A small self-supervised image encoder, trained from scratch.
Model: 32-pixel images, layers 6, norm layernorm.
Training: adamw at rate 0.0015, batches of 256.
Rows from block 2 of a small self-supervised image encoder, named by matrix and row number. Rows with one number belong to one neuron. Each number is 200 + 40 x the weight over its row's rms, rounded and kept within 0 to 999. All counts start at 0.
After each neuron's rows are labels from the 100 images, of 14848, where the neuron reaches its highest value: "responds to" is what is common among them. Only what is clearly more common there than usual is listed. The data: photos of plants, animals and fungi (iNaturalist).
# fc1: MLP up (model.blocks.2.mlp.fc1.weight, 512x256), inputs 0-51
# fc2: MLP down (model.blocks.2.mlp.fc2.weight, 256x512, transposed), outputs 0-51

fc1.103,232,222,240,207,219,159,219,183,185,176,178,248,133,195,211,216,207,210,151,159,204,235,218,233,260,224,180,172,257,235,183,227,163,131,196,291,235,245,231,198,160,218,144,225,189,212,96,176,80,180,166,206
fc2.103,199,242,300,213,239,232,245,220,135,206,160,138,141,125,199,216,227,154,177,230,149,197,200,209,203,245,236,162,196,197,183,153,207,165,150,198,257,182,206,256,230,220,239,206,220,228,200,169,175,200,225,175
responds to: order Charadriiformes

fc1.278,136,180,267,246,214,244,166,176,164,158,169,235,142,151,177,165,211,207,170,184,246,72,172,189,155,219,192,201,204,166,182,253,146,161,235,230,246,201,178,226,287,242,167,161,199,237,173,202,198,270,133,188
fc2.278,242,236,160,203,191,181,167,214,221,204,207,179,162,209,227,252,193,114,154,207,207,350,256,216,214,219,211,155,235,185,218,203,216,206,122,202,198,165,230,194,103,185,202,148,202,191,169,159,200,165,188,212
responds to: order Lepidoptera

fc1.71,172,206,239,248,181,282,75,233,147,193,154,100,121,220,195,202,186,103,144,237,204,149,194,196,210,236,243,112,221,218,171,191,201,177,173,172,181,213,247,207,187,276,207,165,222,237,146,209,241,217,162,217
fc2.71,196,231,158,155,164,240,167,278,140,225,131,149,195,187,295,193,200,162,108,198,255,198,209,180,193,173,232,160,210,240,232,157,175,198,255,229,166,256,191,275,131,282,189,150,167,250,151,168,168,226,200,248
responds to: order Lepidoptera

fc1.280,209,180,186,190,236,295,187,209,172,185,140,161,182,200,119,112,251,230,209,213,152,215,178,181,176,239,169,133,246,142,177,141,193,194,186,212,240,272,242,195,179,265,177,237,228,246,222,170,258,242,260,185
fc2.280,203,189,184,178,123,158,166,222,189,190,224,180,194,254,241,169,127,215,215,150,149,189,260,223,115,128,201,195,197,217,227,192,196,221,184,225,141,182,170,255,227,169,219,157,209,189,187,287,209,193,177,217
responds to: class Aves; order Accipitriformes

fc1.125,200,226,260,217,226,136,267,136,169,226,90,170,103,216,219,171,232,202,174,258,241,242,238,180,237,275,285,210,196,238,226,237,286,174,191,232,201,217,189,168,260,216,168,260,142,288,216,162,247,234,161,189
fc2.125,217,176,197,154,197,225,213,191,224,100,206,183,212,217,227,219,145,198,191,218,207,147,182,236,222,214,201,221,207,198,186,199,188,199,124,177,159,208,232,180,155,168,145,171,170,146,200,180,150,217,181,206
responds to: order Anseriformes; family: Anatidae

fc1.444,153,249,209,254,252,163,242,178,183,183,204,169,163,198,225,261,208,237,220,176,245,219,150,156,269,198,187,250,181,197,161,191,186,196,222,276,311,237,180,214,249,229,116,209,160,275,239,159,64,215,87,212
fc2.444,173,230,207,233,252,235,207,222,216,196,233,249,222,168,185,215,271,200,186,219,186,157,237,129,190,159,217,158,165,219,212,143,190,232,245,178,224,203,173,165,169,181,247,196,233,230,230,190,151,187,182,201
responds to: order Charadriiformes

fc1.205,240,213,227,264,246,202,134,188,157,160,143,136,122,202,186,162,212,180,155,222,123,176,259,157,185,209,233,152,164,102,249,260,224,198,167,204,171,158,173,193,227,239,217,192,206,236,190,216,199,253,127,249
fc2.205,242,220,259,158,162,188,254,219,191,233,234,180,200,159,176,180,234,222,198,180,176,184,244,156,239,153,246,169,153,185,230,168,188,169,229,224,246,171,234,208,180,171,185,112,189,222,219,129,247,213,186,224
responds to: phylum Arthropoda

fc1.102,208,272,238,287,175,233,189,195,108,250,169,150,165,197,145,200,178,146,170,142,200,179,196,178,176,170,210,165,264,180,230,164,121,131,199,236,267,180,177,229,204,270,233,246,159,221,194,172,185,244,224,226
fc2.102,202,199,232,168,225,211,159,186,238,137,212,255,169,204,242,191,177,204,208,250,253,195,224,261,135,207,212,189,186,236,170,287,290,168,137,165,161,216,222,203,179,215,233,132,272,173,187,258,157,226,192,226
responds to: class Aves

fc1.191,160,169,243,215,193,207,184,282,171,195,157,221,231,170,162,202,219,149,196,195,212,146,138,243,216,153,208,225,186,172,186,212,158,171,202,181,185,169,284,215,301,114,216,217,267,155,126,178,233,221,248,120
fc2.191,200,166,216,200,255,181,257,262,183,185,179,216,194,75,225,233,226,225,246,203,141,264,185,135,205,255,207,128,223,178,208,171,209,209,142,243,272,155,171,223,307,170,176,192,156,263,221,138,144,198,212,149
responds to: class Aves

fc1.500,150,224,245,201,225,144,182,242,161,248,233,198,212,172,277,228,229,209,221,221,244,226,156,212,157,215,253,184,149,190,137,256,206,145,213,177,234,236,272,174,262,138,220,241,225,232,186,217,194,202,263,129
fc2.500,158,207,255,220,201,192,240,198,238,254,198,221,215,95,163,210,265,271,217,219,160,280,206,202,166,180,216,173,231,194,160,198,224,152,207,161,210,175,164,221,305,139,230,237,225,218,126,162,213,180,257,109
responds to: class Aves

fc1.285,141,218,221,254,180,289,161,175,204,206,186,241,179,239,158,151,201,235,214,250,203,157,167,214,124,188,157,170,155,225,145,209,267,172,234,139,222,218,158,205,173,275,195,214,218,254,114,229,194,194,219,185
fc2.285,174,249,147,244,159,154,213,147,111,162,247,215,202,279,203,177,223,242,202,160,156,209,245,221,163,198,193,223,157,188,153,196,278,223,256,219,216,205,178,125,207,174,153,156,183,202,213,207,197,185,165,248
responds to: order Charadriiformes

fc1.68,172,257,215,176,176,122,182,185,143,145,218,170,191,159,252,206,176,180,181,182,188,223,202,204,226,243,194,243,200,216,235,219,153,160,185,239,225,200,173,277,189,154,135,192,204,233,225,205,208,242,201,273
fc2.68,209,170,242,213,199,187,240,161,171,175,225,208,140,111,167,203,217,217,200,141,168,238,214,166,225,197,175,171,212,167,134,234,207,251,246,245,194,246,234,138,212,139,208,250,223,163,200,268,203,192,185,192
responds to: class Insecta; phylum Arthropoda; order Lepidoptera

fc1.40,215,301,276,199,209,222,217,178,147,281,192,117,203,156,232,226,184,125,166,188,165,257,219,217,172,269,254,157,205,233,216,254,205,146,178,149,166,187,214,189,204,215,204,110,181,239,170,213,233,168,167,255
fc2.40,122,187,119,180,194,211,183,187,194,178,161,178,217,257,179,131,187,233,149,254,212,159,216,185,123,225,152,201,144,212,170,178,225,203,262,209,156,218,128,219,194,218,186,282,231,229,231,194,195,251,187,197
responds to: class Insecta; phylum Arthropoda; order Lepidoptera

fc1.77,198,170,282,228,222,212,160,193,269,220,228,240,148,235,108,256,183,214,197,144,197,194,156,223,256,231,150,180,158,172,188,241,176,165,186,192,219,187,253,174,203,219,192,168,236,213,206,161,226,288,152,198
fc2.77,232,180,156,166,122,162,231,191,60,219,168,149,137,211,203,181,193,158,126,90,172,239,174,261,180,248,254,175,304,168,228,239,158,181,212,233,213,199,247,177,270,152,195,196,157,163,209,222,210,187,226,172
responds to: class Aves; phylum Chordata; order Accipitriformes; family: Accipitridae

fc1.282,222,195,222,240,236,264,137,178,173,150,151,188,166,166,256,194,188,141,156,228,235,180,202,193,274,167,201,76,168,193,260,220,197,167,166,162,199,171,314,210,196,270,190,190,198,185,148,227,199,167,212,213
fc2.282,207,174,197,170,197,156,256,181,224,204,294,198,232,109,160,206,154,275,198,209,202,162,167,197,179,208,241,171,194,159,182,244,157,152,226,267,260,200,221,182,223,165,263,222,260,200,226,186,222,248,238,239
responds to: class Insecta; phylum Arthropoda; order Lepidoptera

fc1.448,142,198,205,285,171,275,166,182,169,190,167,203,240,165,191,228,165,143,164,146,195,231,207,167,262,151,236,193,178,157,199,238,201,164,231,205,193,115,218,160,137,242,119,193,226,264,177,245,142,154,193,251
fc2.448,147,212,194,208,191,200,154,248,209,213,200,191,153,254,165,158,178,198,218,223,155,215,187,251,204,146,173,199,170,222,167,223,220,209,76,160,162,102,244,204,180,159,209,219,273,134,125,198,221,242,237,185
responds to: phylum Tracheophyta; kingdom Plantae

fc1.48,238,221,149,215,186,199,257,268,185,159,198,199,218,198,231,267,256,152,176,215,193,230,241,187,142,230,186,275,165,223,288,186,141,197,260,190,208,160,260,220,241,174,159,200,179,243,233,168,146,225,204,195
fc2.48,176,212,164,233,161,181,158,141,203,203,223,190,229,265,136,164,198,271,221,201,177,264,279,221,241,234,234,232,183,244,188,173,153,128,193,243,200,197,94,253,252,285,176,305,161,214,173,286,221,265,167,189
responds to: phylum Tracheophyta; kingdom Plantae

fc1.246,200,261,250,225,117,259,112,232,141,286,209,167,147,152,233,279,207,131,185,198,219,228,178,203,219,245,204,169,227,229,244,206,144,171,173,202,204,179,198,208,146,221,164,163,148,224,160,210,207,131,177,222
fc2.246,154,181,159,181,129,234,174,221,186,143,121,201,183,214,208,190,230,152,136,220,196,192,166,151,170,207,199,243,215,203,215,206,188,229,346,224,141,238,148,208,229,180,225,247,178,264,172,274,173,237,243,228
responds to: order Lepidoptera

fc1.298,189,246,200,237,193,213,292,245,167,170,174,199,207,161,186,216,254,183,158,196,247,211,135,206,221,225,159,267,163,303,236,232,224,182,167,232,241,285,216,281,173,235,252,228,150,311,199,197,107,242,146,209
fc2.298,196,249,220,181,182,168,240,228,232,197,211,223,227,156,215,213,252,214,207,232,218,215,136,241,204,215,161,190,196,237,189,214,271,172,200,153,292,257,142,249,216,244,179,187,141,285,217,239,180,218,163,199
responds to: phylum Chordata; class Aves; order Charadriiformes

fc1.327,198,178,131,182,197,217,202,232,217,207,197,175,191,219,260,177,216,198,190,125,205,200,176,248,208,123,193,163,253,180,189,170,184,246,216,208,159,264,233,171,162,199,209,150,213,155,189,173,166,176,202,177
fc2.327,219,225,169,80,218,204,223,251,272,248,245,222,265,190,259,218,236,202,230,202,204,254,252,123,208,232,198,198,191,231,170,200,155,263,212,202,178,209,186,200,207,182,237,163,173,118,188,214,222,153,199,177
responds to: order Charadriiformes

fc1.300,209,243,272,258,219,321,151,237,199,200,196,193,187,239,199,225,196,187,158,216,231,153,142,213,212,146,155,251,157,255,246,209,230,200,255,186,199,275,224,198,162,306,242,187,219,225,198,156,230,231,256,214
fc2.300,204,154,219,213,191,219,171,166,191,153,144,174,170,197,197,187,206,220,214,173,219,218,220,209,200,160,211,161,241,145,183,206,206,175,181,239,256,132,193,197,251,200,148,108,226,232,202,163,182,152,188,198
responds to: class Aves; order Accipitriformes

fc1.439,215,222,234,226,276,205,236,143,180,267,137,228,169,301,192,157,177,211,184,178,213,223,267,139,243,149,255,192,136,208,205,212,221,133,165,229,204,244,176,208,226,167,253,210,166,242,165,143,225,170,129,149
fc2.439,221,216,224,197,232,183,237,238,222,107,225,185,207,89,213,250,155,190,212,257,202,138,200,237,166,230,164,213,211,238,147,230,215,200,209,170,197,159,168,163,171,237,150,117,195,163,251,208,149,206,163,215
responds to: order Anseriformes; family: Anatidae

fc1.268,189,147,199,194,243,227,108,183,192,204,215,229,185,227,238,218,201,182,181,156,202,179,97,197,190,242,131,283,199,169,229,181,217,197,244,188,169,214,252,238,231,163,142,184,247,225,212,176,256,166,223,219
fc2.268,193,138,126,204,206,204,251,254,138,163,212,221,200,263,236,250,189,160,158,107,178,161,215,108,164,189,206,175,203,214,178,194,206,249,246,236,186,209,244,107,186,156,225,117,227,160,255,167,203,196,211,225
responds to: class Aves

fc1.477,213,226,289,301,206,215,229,183,171,149,230,245,194,140,151,182,253,213,195,188,162,215,141,152,126,179,175,184,163,189,190,158,162,177,183,226,274,189,244,175,290,236,149,204,208,280,203,169,168,238,216,208
fc2.477,200,205,191,251,83,177,190,201,163,177,169,250,188,216,209,171,164,192,138,208,226,155,209,289,149,164,187,238,183,210,224,228,182,207,224,179,132,215,207,234,180,186,232,241,177,122,155,318,184,216,161,212
responds to: class Aves

fc1.229,237,210,195,179,163,176,203,184,205,167,149,182,172,247,137,232,166,182,192,189,158,176,161,207,158,169,156,201,185,211,232,142,162,223,132,185,211,136,214,181,226,177,220,147,221,223,159,185,211,200,177,237
fc2.229,216,180,221,210,210,229,141,232,203,178,197,257,258,138,252,145,180,219,218,217,216,212,263,133,264,178,170,188,211,204,230,272,165,235,263,248,172,212,190,251,214,179,202,241,194,121,210,226,237,119,278,207
responds to: order Lepidoptera

fc1.134,167,249,211,223,223,214,178,147,147,230,136,164,125,157,151,166,102,125,204,199,162,246,198,185,248,254,161,132,205,212,260,242,166,120,127,224,162,156,211,203,185,222,176,115,226,230,120,249,142,172,145,225
fc2.134,184,114,221,196,166,186,230,193,168,176,149,246,219,234,214,137,207,253,204,111,221,252,208,175,191,197,216,176,226,226,231,204,169,263,264,265,136,228,195,233,188,164,221,237,145,166,173,216,194,139,214,246
responds to: class Mammalia

fc1.396,195,232,151,164,255,231,147,221,179,168,190,170,164,195,234,263,228,121,125,193,228,209,194,196,125,218,178,252,213,199,198,214,256,182,188,161,226,188,254,232,93,254,174,113,205,189,152,149,118,189,239,212
fc2.396,169,189,223,248,84,137,242,211,134,192,197,179,215,292,186,133,221,290,137,131,185,223,200,185,232,192,218,198,194,168,198,150,149,158,206,269,207,199,227,228,311,159,180,260,223,204,193,256,280,279,202,160
responds to: phylum Tracheophyta; kingdom Plantae

fc1.144,191,225,207,208,178,232,132,192,190,190,183,264,168,262,203,174,221,192,209,197,198,221,162,255,240,225,222,237,196,195,135,227,208,183,207,213,188,235,280,200,208,169,202,192,163,231,241,187,191,235,139,222
fc2.144,139,175,151,168,250,187,199,258,167,191,176,252,234,158,301,219,248,194,184,207,198,231,166,247,193,226,198,211,231,183,178,203,167,219,246,211,219,206,286,187,242,128,228,237,269,146,198,164,215,161,228,88
responds to: order Charadriiformes

fc1.17,163,224,195,195,203,191,167,193,161,177,191,256,183,205,199,233,190,167,165,162,230,180,182,226,304,265,145,255,213,229,165,180,200,188,219,195,167,279,222,158,77,252,197,205,175,245,206,94,236,144,160,120
fc2.17,236,254,188,177,258,190,241,163,225,95,245,253,179,208,217,201,234,208,176,191,183,199,179,262,192,211,180,168,119,217,167,255,229,168,242,183,192,157,127,166,232,277,225,191,200,200,178,283,175,158,218,196
responds to: class Aves

fc1.9,168,172,133,239,214,233,191,224,188,211,168,217,189,168,242,268,215,174,180,172,200,173,188,136,245,148,176,286,173,115,193,149,188,195,246,185,180,209,279,233,222,141,117,131,188,229,236,146,204,194,164,193
fc2.9,183,307,139,200,161,182,145,126,173,101,231,245,242,303,197,181,208,185,171,213,186,249,182,207,170,242,196,218,155,219,160,215,244,162,215,202,168,228,202,147,165,284,240,148,200,204,234,226,170,225,191,225
responds to: phylum Tracheophyta; kingdom Plantae

fc1.60,224,190,176,212,194,168,226,207,195,198,157,149,169,192,228,202,227,157,216,235,190,265,201,189,208,204,190,224,182,109,251,213,225,168,192,152,239,181,195,146,258,208,261,164,227,218,215,240,127,167,178,228
fc2.60,177,221,210,212,155,152,186,230,216,238,157,171,182,309,192,153,153,179,152,243,227,207,174,231,220,162,211,236,172,253,222,126,195,259,184,190,168,195,198,231,130,219,174,200,209,140,214,183,283,134,161,197
responds to: order Lepidoptera

fc1.16,208,268,209,229,256,278,180,165,174,245,205,229,209,191,197,196,196,187,150,186,195,193,141,218,126,172,200,209,179,241,198,186,205,173,232,206,280,211,212,199,226,291,215,178,144,284,166,174,70,245,201,173
fc2.16,204,197,251,204,254,181,227,226,144,213,156,159,137,190,197,246,203,195,133,222,182,218,148,220,188,244,181,119,242,197,179,176,182,184,132,212,219,204,212,197,204,273,190,236,155,182,177,175,189,222,141,263
responds to: phylum Tracheophyta; kingdom Plantae

fc1.211,264,287,242,223,176,224,200,176,166,168,240,160,234,157,182,217,214,174,174,139,192,154,237,207,141,167,210,225,124,244,241,190,242,140,120,150,207,122,149,178,189,234,179,72,200,204,234,231,143,259,133,263
fc2.211,174,140,144,176,151,180,191,237,134,206,111,145,158,224,162,134,183,182,140,224,167,200,197,122,259,233,247,186,224,183,244,198,167,170,270,275,208,202,245,207,228,181,224,232,214,199,187,267,226,244,232,199
responds to: class Insecta; order Lepidoptera

fc1.416,150,200,161,206,176,216,232,270,137,146,196,200,206,230,250,272,232,155,126,204,173,228,228,216,227,170,192,214,198,275,250,214,191,177,250,232,167,268,230,229,168,239,232,166,188,229,171,185,123,209,239,195
fc2.416,138,264,225,262,94,205,208,170,164,256,239,177,239,239,192,220,225,231,178,222,189,206,161,148,200,191,203,216,203,216,106,216,147,201,165,226,206,170,177,170,215,170,219,270,179,209,224,290,167,198,147,212
responds to: order Charadriiformes

fc1.192,121,210,209,214,189,200,230,165,219,186,228,204,194,207,134,248,243,186,161,135,218,281,205,125,302,183,205,216,171,195,230,160,163,185,277,249,268,229,216,225,192,233,194,227,202,255,193,181,119,180,185,185
fc2.192,184,225,247,214,269,275,184,188,210,183,222,231,208,123,197,192,248,247,193,250,219,177,220,199,226,172,214,189,109,204,136,153,186,189,219,200,205,162,201,149,156,216,167,208,200,182,190,167,185,161,209,174
responds to: phylum Chordata; class Aves; order Anseriformes; family: Anatidae

fc1.166,130,230,237,271,244,228,128,138,209,218,158,232,210,158,193,199,222,220,175,211,200,197,120,164,272,216,164,242,142,167,158,216,183,194,181,210,201,202,159,204,227,236,173,218,240,195,147,181,192,157,208,163
fc2.166,250,226,215,210,156,146,291,160,177,189,239,165,159,271,212,237,103,189,154,131,193,266,231,197,152,149,172,177,213,167,181,229,213,230,269,280,222,180,223,191,139,184,147,212,210,192,170,162,198,146,143,189
responds to: phylum Chordata; class Aves

fc1.244,170,210,206,205,227,130,198,168,184,140,210,226,199,239,234,199,229,213,191,222,273,186,227,202,205,292,222,158,105,229,130,246,258,132,183,217,219,216,233,158,208,269,225,267,250,204,211,193,192,168,232,196
fc2.244,177,190,226,170,250,219,187,211,246,311,181,205,182,150,194,193,194,238,205,200,190,209,199,265,242,141,139,181,236,239,204,170,118,178,141,216,190,177,197,211,187,165,191,218,274,177,175,186,237,213,165,214
responds to: phylum Tracheophyta; kingdom Plantae

fc1.235,154,238,226,234,258,227,215,192,172,255,171,207,158,244,150,205,206,170,161,134,205,227,165,186,189,192,204,263,149,199,204,182,210,162,204,172,215,192,192,173,225,205,188,208,184,252,248,99,172,208,209,145
fc2.235,254,207,233,158,207,243,176,189,247,209,229,235,142,292,218,235,210,232,176,176,242,211,237,262,179,173,191,202,177,217,217,231,207,220,124,193,185,202,238,177,255,258,229,167,222,234,211,190,152,189,104,239
responds to: class Aves; phylum Chordata; order Accipitriformes; family: Accipitridae

fc1.394,213,237,186,205,190,235,237,199,164,210,187,158,189,231,240,202,206,126,166,225,180,261,244,230,187,169,291,193,215,256,251,193,244,174,254,203,215,218,184,214,171,234,224,211,85,219,217,234,143,166,178,172
fc2.394,181,207,271,227,233,166,89,165,136,221,190,176,130,239,142,163,144,205,204,176,167,140,209,224,211,213,227,189,142,122,164,197,175,167,190,189,191,146,217,204,235,202,178,193,235,110,213,251,237,161,231,150
responds to: order Lepidoptera

fc1.331,242,256,219,163,181,217,149,136,161,225,198,159,178,183,176,237,191,199,189,170,223,233,170,145,149,292,235,160,226,141,271,232,195,179,140,202,142,183,149,242,205,265,217,140,238,179,223,216,224,122,180,239
fc2.331,152,212,172,203,161,233,151,175,202,108,203,210,229,220,202,240,238,150,256,186,224,240,134,237,238,218,218,265,220,213,176,259,193,201,265,225,194,229,187,217,177,212,172,181,185,145,251,263,187,211,219,145
responds to: phylum Arthropoda; class Insecta

fc1.365,221,236,214,203,254,219,176,113,142,219,189,233,270,307,156,222,119,199,214,236,230,224,298,182,221,170,267,222,209,227,290,253,135,118,189,247,143,233,165,201,173,202,216,141,185,210,193,229,306,237,107,241
fc2.365,130,122,212,177,141,217,224,277,249,155,243,286,253,210,214,183,257,213,231,181,217,169,262,178,241,221,207,220,162,215,156,154,196,267,185,225,219,220,238,196,174,183,258,143,201,202,168,171,202,173,198,146
responds to: order Lepidoptera

fc1.14,203,209,256,210,248,181,192,148,202,142,219,187,183,291,212,259,229,209,201,91,191,179,155,194,284,193,188,210,173,163,159,202,206,221,238,134,233,227,226,105,190,257,173,243,167,214,223,178,231,135,140,188
fc2.14,192,298,226,198,144,191,216,187,156,127,268,238,227,231,181,174,196,212,145,156,170,167,210,238,130,148,183,221,166,191,134,190,251,152,211,205,164,145,141,225,242,226,229,230,171,211,188,226,153,226,210,186
responds to: order Charadriiformes

fc1.264,221,236,217,224,218,152,166,259,204,181,170,171,204,252,181,231,161,193,186,163,144,205,203,212,196,131,196,243,171,246,305,218,171,188,191,247,195,196,188,165,142,179,282,185,262,213,196,162,164,180,189,280
fc2.264,161,210,199,188,222,220,208,220,129,199,159,159,193,111,241,223,224,181,152,225,223,168,163,148,227,154,190,212,172,222,189,181,179,173,150,216,232,200,130,171,144,209,130,224,149,185,183,200,147,236,214,174
responds to: class Insecta; phylum Arthropoda; order Lepidoptera

fc1.464,180,211,143,240,139,146,217,203,101,221,174,147,194,247,195,231,163,151,156,176,172,268,200,255,236,186,188,211,181,189,242,226,124,136,181,248,185,160,267,224,123,188,163,227,190,224,180,252,217,190,222,278
fc2.464,130,166,233,204,169,216,233,168,229,210,212,195,246,152,160,221,224,257,247,226,197,202,201,88,219,255,206,191,161,162,173,233,202,232,207,247,240,226,156,194,247,185,233,241,203,284,195,274,195,159,186,208
responds to: order Lepidoptera

fc1.126,233,196,182,199,211,222,223,225,200,210,179,158,147,263,201,257,217,146,179,227,186,321,240,239,205,211,175,166,212,225,256,158,181,182,156,144,252,247,180,223,155,232,203,146,212,201,204,186,203,194,184,102
fc2.126,228,137,211,219,221,203,226,188,163,251,211,200,183,152,192,146,198,230,209,151,199,161,245,197,237,222,207,115,129,129,179,223,202,164,252,258,276,185,202,210,216,178,204,182,210,198,208,225,253,206,159,218
responds to: order Lepidoptera

fc1.480,147,236,185,226,183,130,257,199,159,211,185,141,166,150,227,264,176,164,127,181,210,234,216,155,151,234,194,208,235,166,229,181,235,192,191,272,301,221,230,153,191,189,234,174,176,181,187,204,92,193,154,226
fc2.480,181,133,143,224,180,229,175,185,201,262,176,258,220,222,208,202,238,182,179,202,201,261,233,157,254,172,192,180,124,190,223,127,214,217,210,208,199,155,212,198,228,140,210,165,240,246,245,203,194,286,174,190
responds to: phylum Tracheophyta; kingdom Plantae

fc1.119,258,273,268,226,230,223,193,211,162,165,181,219,161,255,197,234,191,162,155,201,180,185,156,246,238,215,167,170,251,239,198,213,267,215,162,233,235,264,210,197,172,271,258,271,170,205,125,157,166,230,193,176
fc2.119,211,287,191,169,141,176,200,171,150,218,222,154,212,230,224,222,218,173,157,194,185,224,203,223,209,286,144,262,215,245,213,223,134,110,177,160,180,230,196,278,198,292,155,235,168,224,263,202,165,222,172,175
responds to: order Charadriiformes; kingdom Plantae; phylum Tracheophyta

fc1.80,179,193,291,219,272,238,144,207,127,245,156,189,161,163,225,208,190,178,160,150,163,218,157,201,194,207,197,245,291,179,171,255,129,137,211,204,223,189,210,136,242,210,202,178,165,315,126,203,164,211,199,196
fc2.80,187,219,164,213,181,240,167,237,226,222,186,151,164,233,156,226,155,189,182,287,237,186,282,221,259,179,233,201,123,152,195,185,249,145,187,206,188,102,161,210,147,229,201,176,256,154,257,198,249,195,160,194
responds to: order Lepidoptera

fc1.15,188,219,251,183,220,227,191,139,181,248,130,223,172,168,230,241,204,198,172,159,247,162,115,185,284,170,276,215,215,203,214,175,190,200,212,196,221,233,228,160,129,193,170,226,212,232,193,162,214,180,137,175
fc2.15,152,184,212,222,172,197,213,218,237,111,238,258,246,208,221,210,163,253,218,164,222,141,158,238,195,102,185,218,73,199,168,173,233,261,165,170,149,152,272,145,164,209,219,156,264,155,112,226,227,202,196,159
responds to: phylum Chordata; class Aves; order Anseriformes; family: Anatidae

fc1.161,205,283,199,268,198,238,206,191,170,207,220,171,184,255,200,217,198,183,208,174,156,225,108,205,191,292,209,303,199,171,148,195,193,172,204,161,217,196,172,176,204,161,152,163,158,126,233,175,122,212,198,232
fc2.161,235,174,229,193,285,160,244,222,236,232,237,223,184,119,197,227,217,265,224,165,229,242,175,236,285,227,254,177,261,214,199,162,145,91,183,231,273,246,243,160,196,159,180,185,255,110,158,191,249,220,206,146
responds to: class Aves

fc1.406,172,174,196,252,239,230,218,188,196,205,151,156,123,247,146,182,175,214,174,221,218,191,126,162,280,294,220,162,223,188,214,196,254,126,212,234,183,157,194,230,175,185,196,289,172,189,176,174,227,216,217,202
fc2.406,235,201,190,208,142,197,173,176,210,188,156,169,178,183,178,218,210,193,182,275,212,196,227,215,219,154,201,201,186,213,241,165,194,167,206,210,162,117,261,219,242,164,214,162,199,202,193,185,171,181,166,182
responds to: phylum Chordata; class Aves; order Anseriformes; family: Anatidae

fc1.408,207,269,202,244,261,175,224,224,144,297,202,100,229,175,231,276,162,134,184,169,197,203,186,247,186,171,212,242,236,185,236,248,188,111,134,197,152,117,125,154,200,186,217,167,198,225,255,224,153,179,233,204
fc2.408,135,132,145,177,201,203,231,255,300,128,239,239,235,161,154,195,250,216,232,216,162,165,234,162,234,207,197,226,156,214,207,182,223,268,315,209,195,214,252,191,141,186,236,239,268,137,231,213,235,172,233,142
responds to: order Lepidoptera

fc1.87,222,253,149,240,160,217,157,194,188,180,283,207,222,189,244,297,201,215,143,150,267,251,246,167,200,227,189,187,244,200,183,182,230,100,206,205,210,228,240,153,207,203,179,203,192,224,211,166,197,154,165,167
fc2.87,131,163,250,256,205,177,182,160,160,214,183,187,157,232,177,214,166,225,188,230,96,189,167,213,166,198,157,149,234,190,174,184,219,192,195,184,180,151,136,182,251,195,226,171,241,246,222,281,184,273,162,224
responds to: phylum Tracheophyta; kingdom Plantae

fc1.360,175,163,192,162,208,213,228,221,145,269,143,219,199,159,194,255,219,188,154,231,216,203,251,204,228,132,234,220,173,154,204,202,214,110,163,210,250,105,217,181,183,232,135,164,170,227,194,207,175,236,147,123
fc2.360,197,166,218,166,231,193,163,244,270,186,275,258,221,228,152,214,188,313,228,187,187,186,199,235,233,199,162,146,146,180,194,97,154,212,224,200,227,186,209,184,191,199,242,202,273,83,205,171,256,181,217,199
responds to: order Anseriformes; family: Anatidae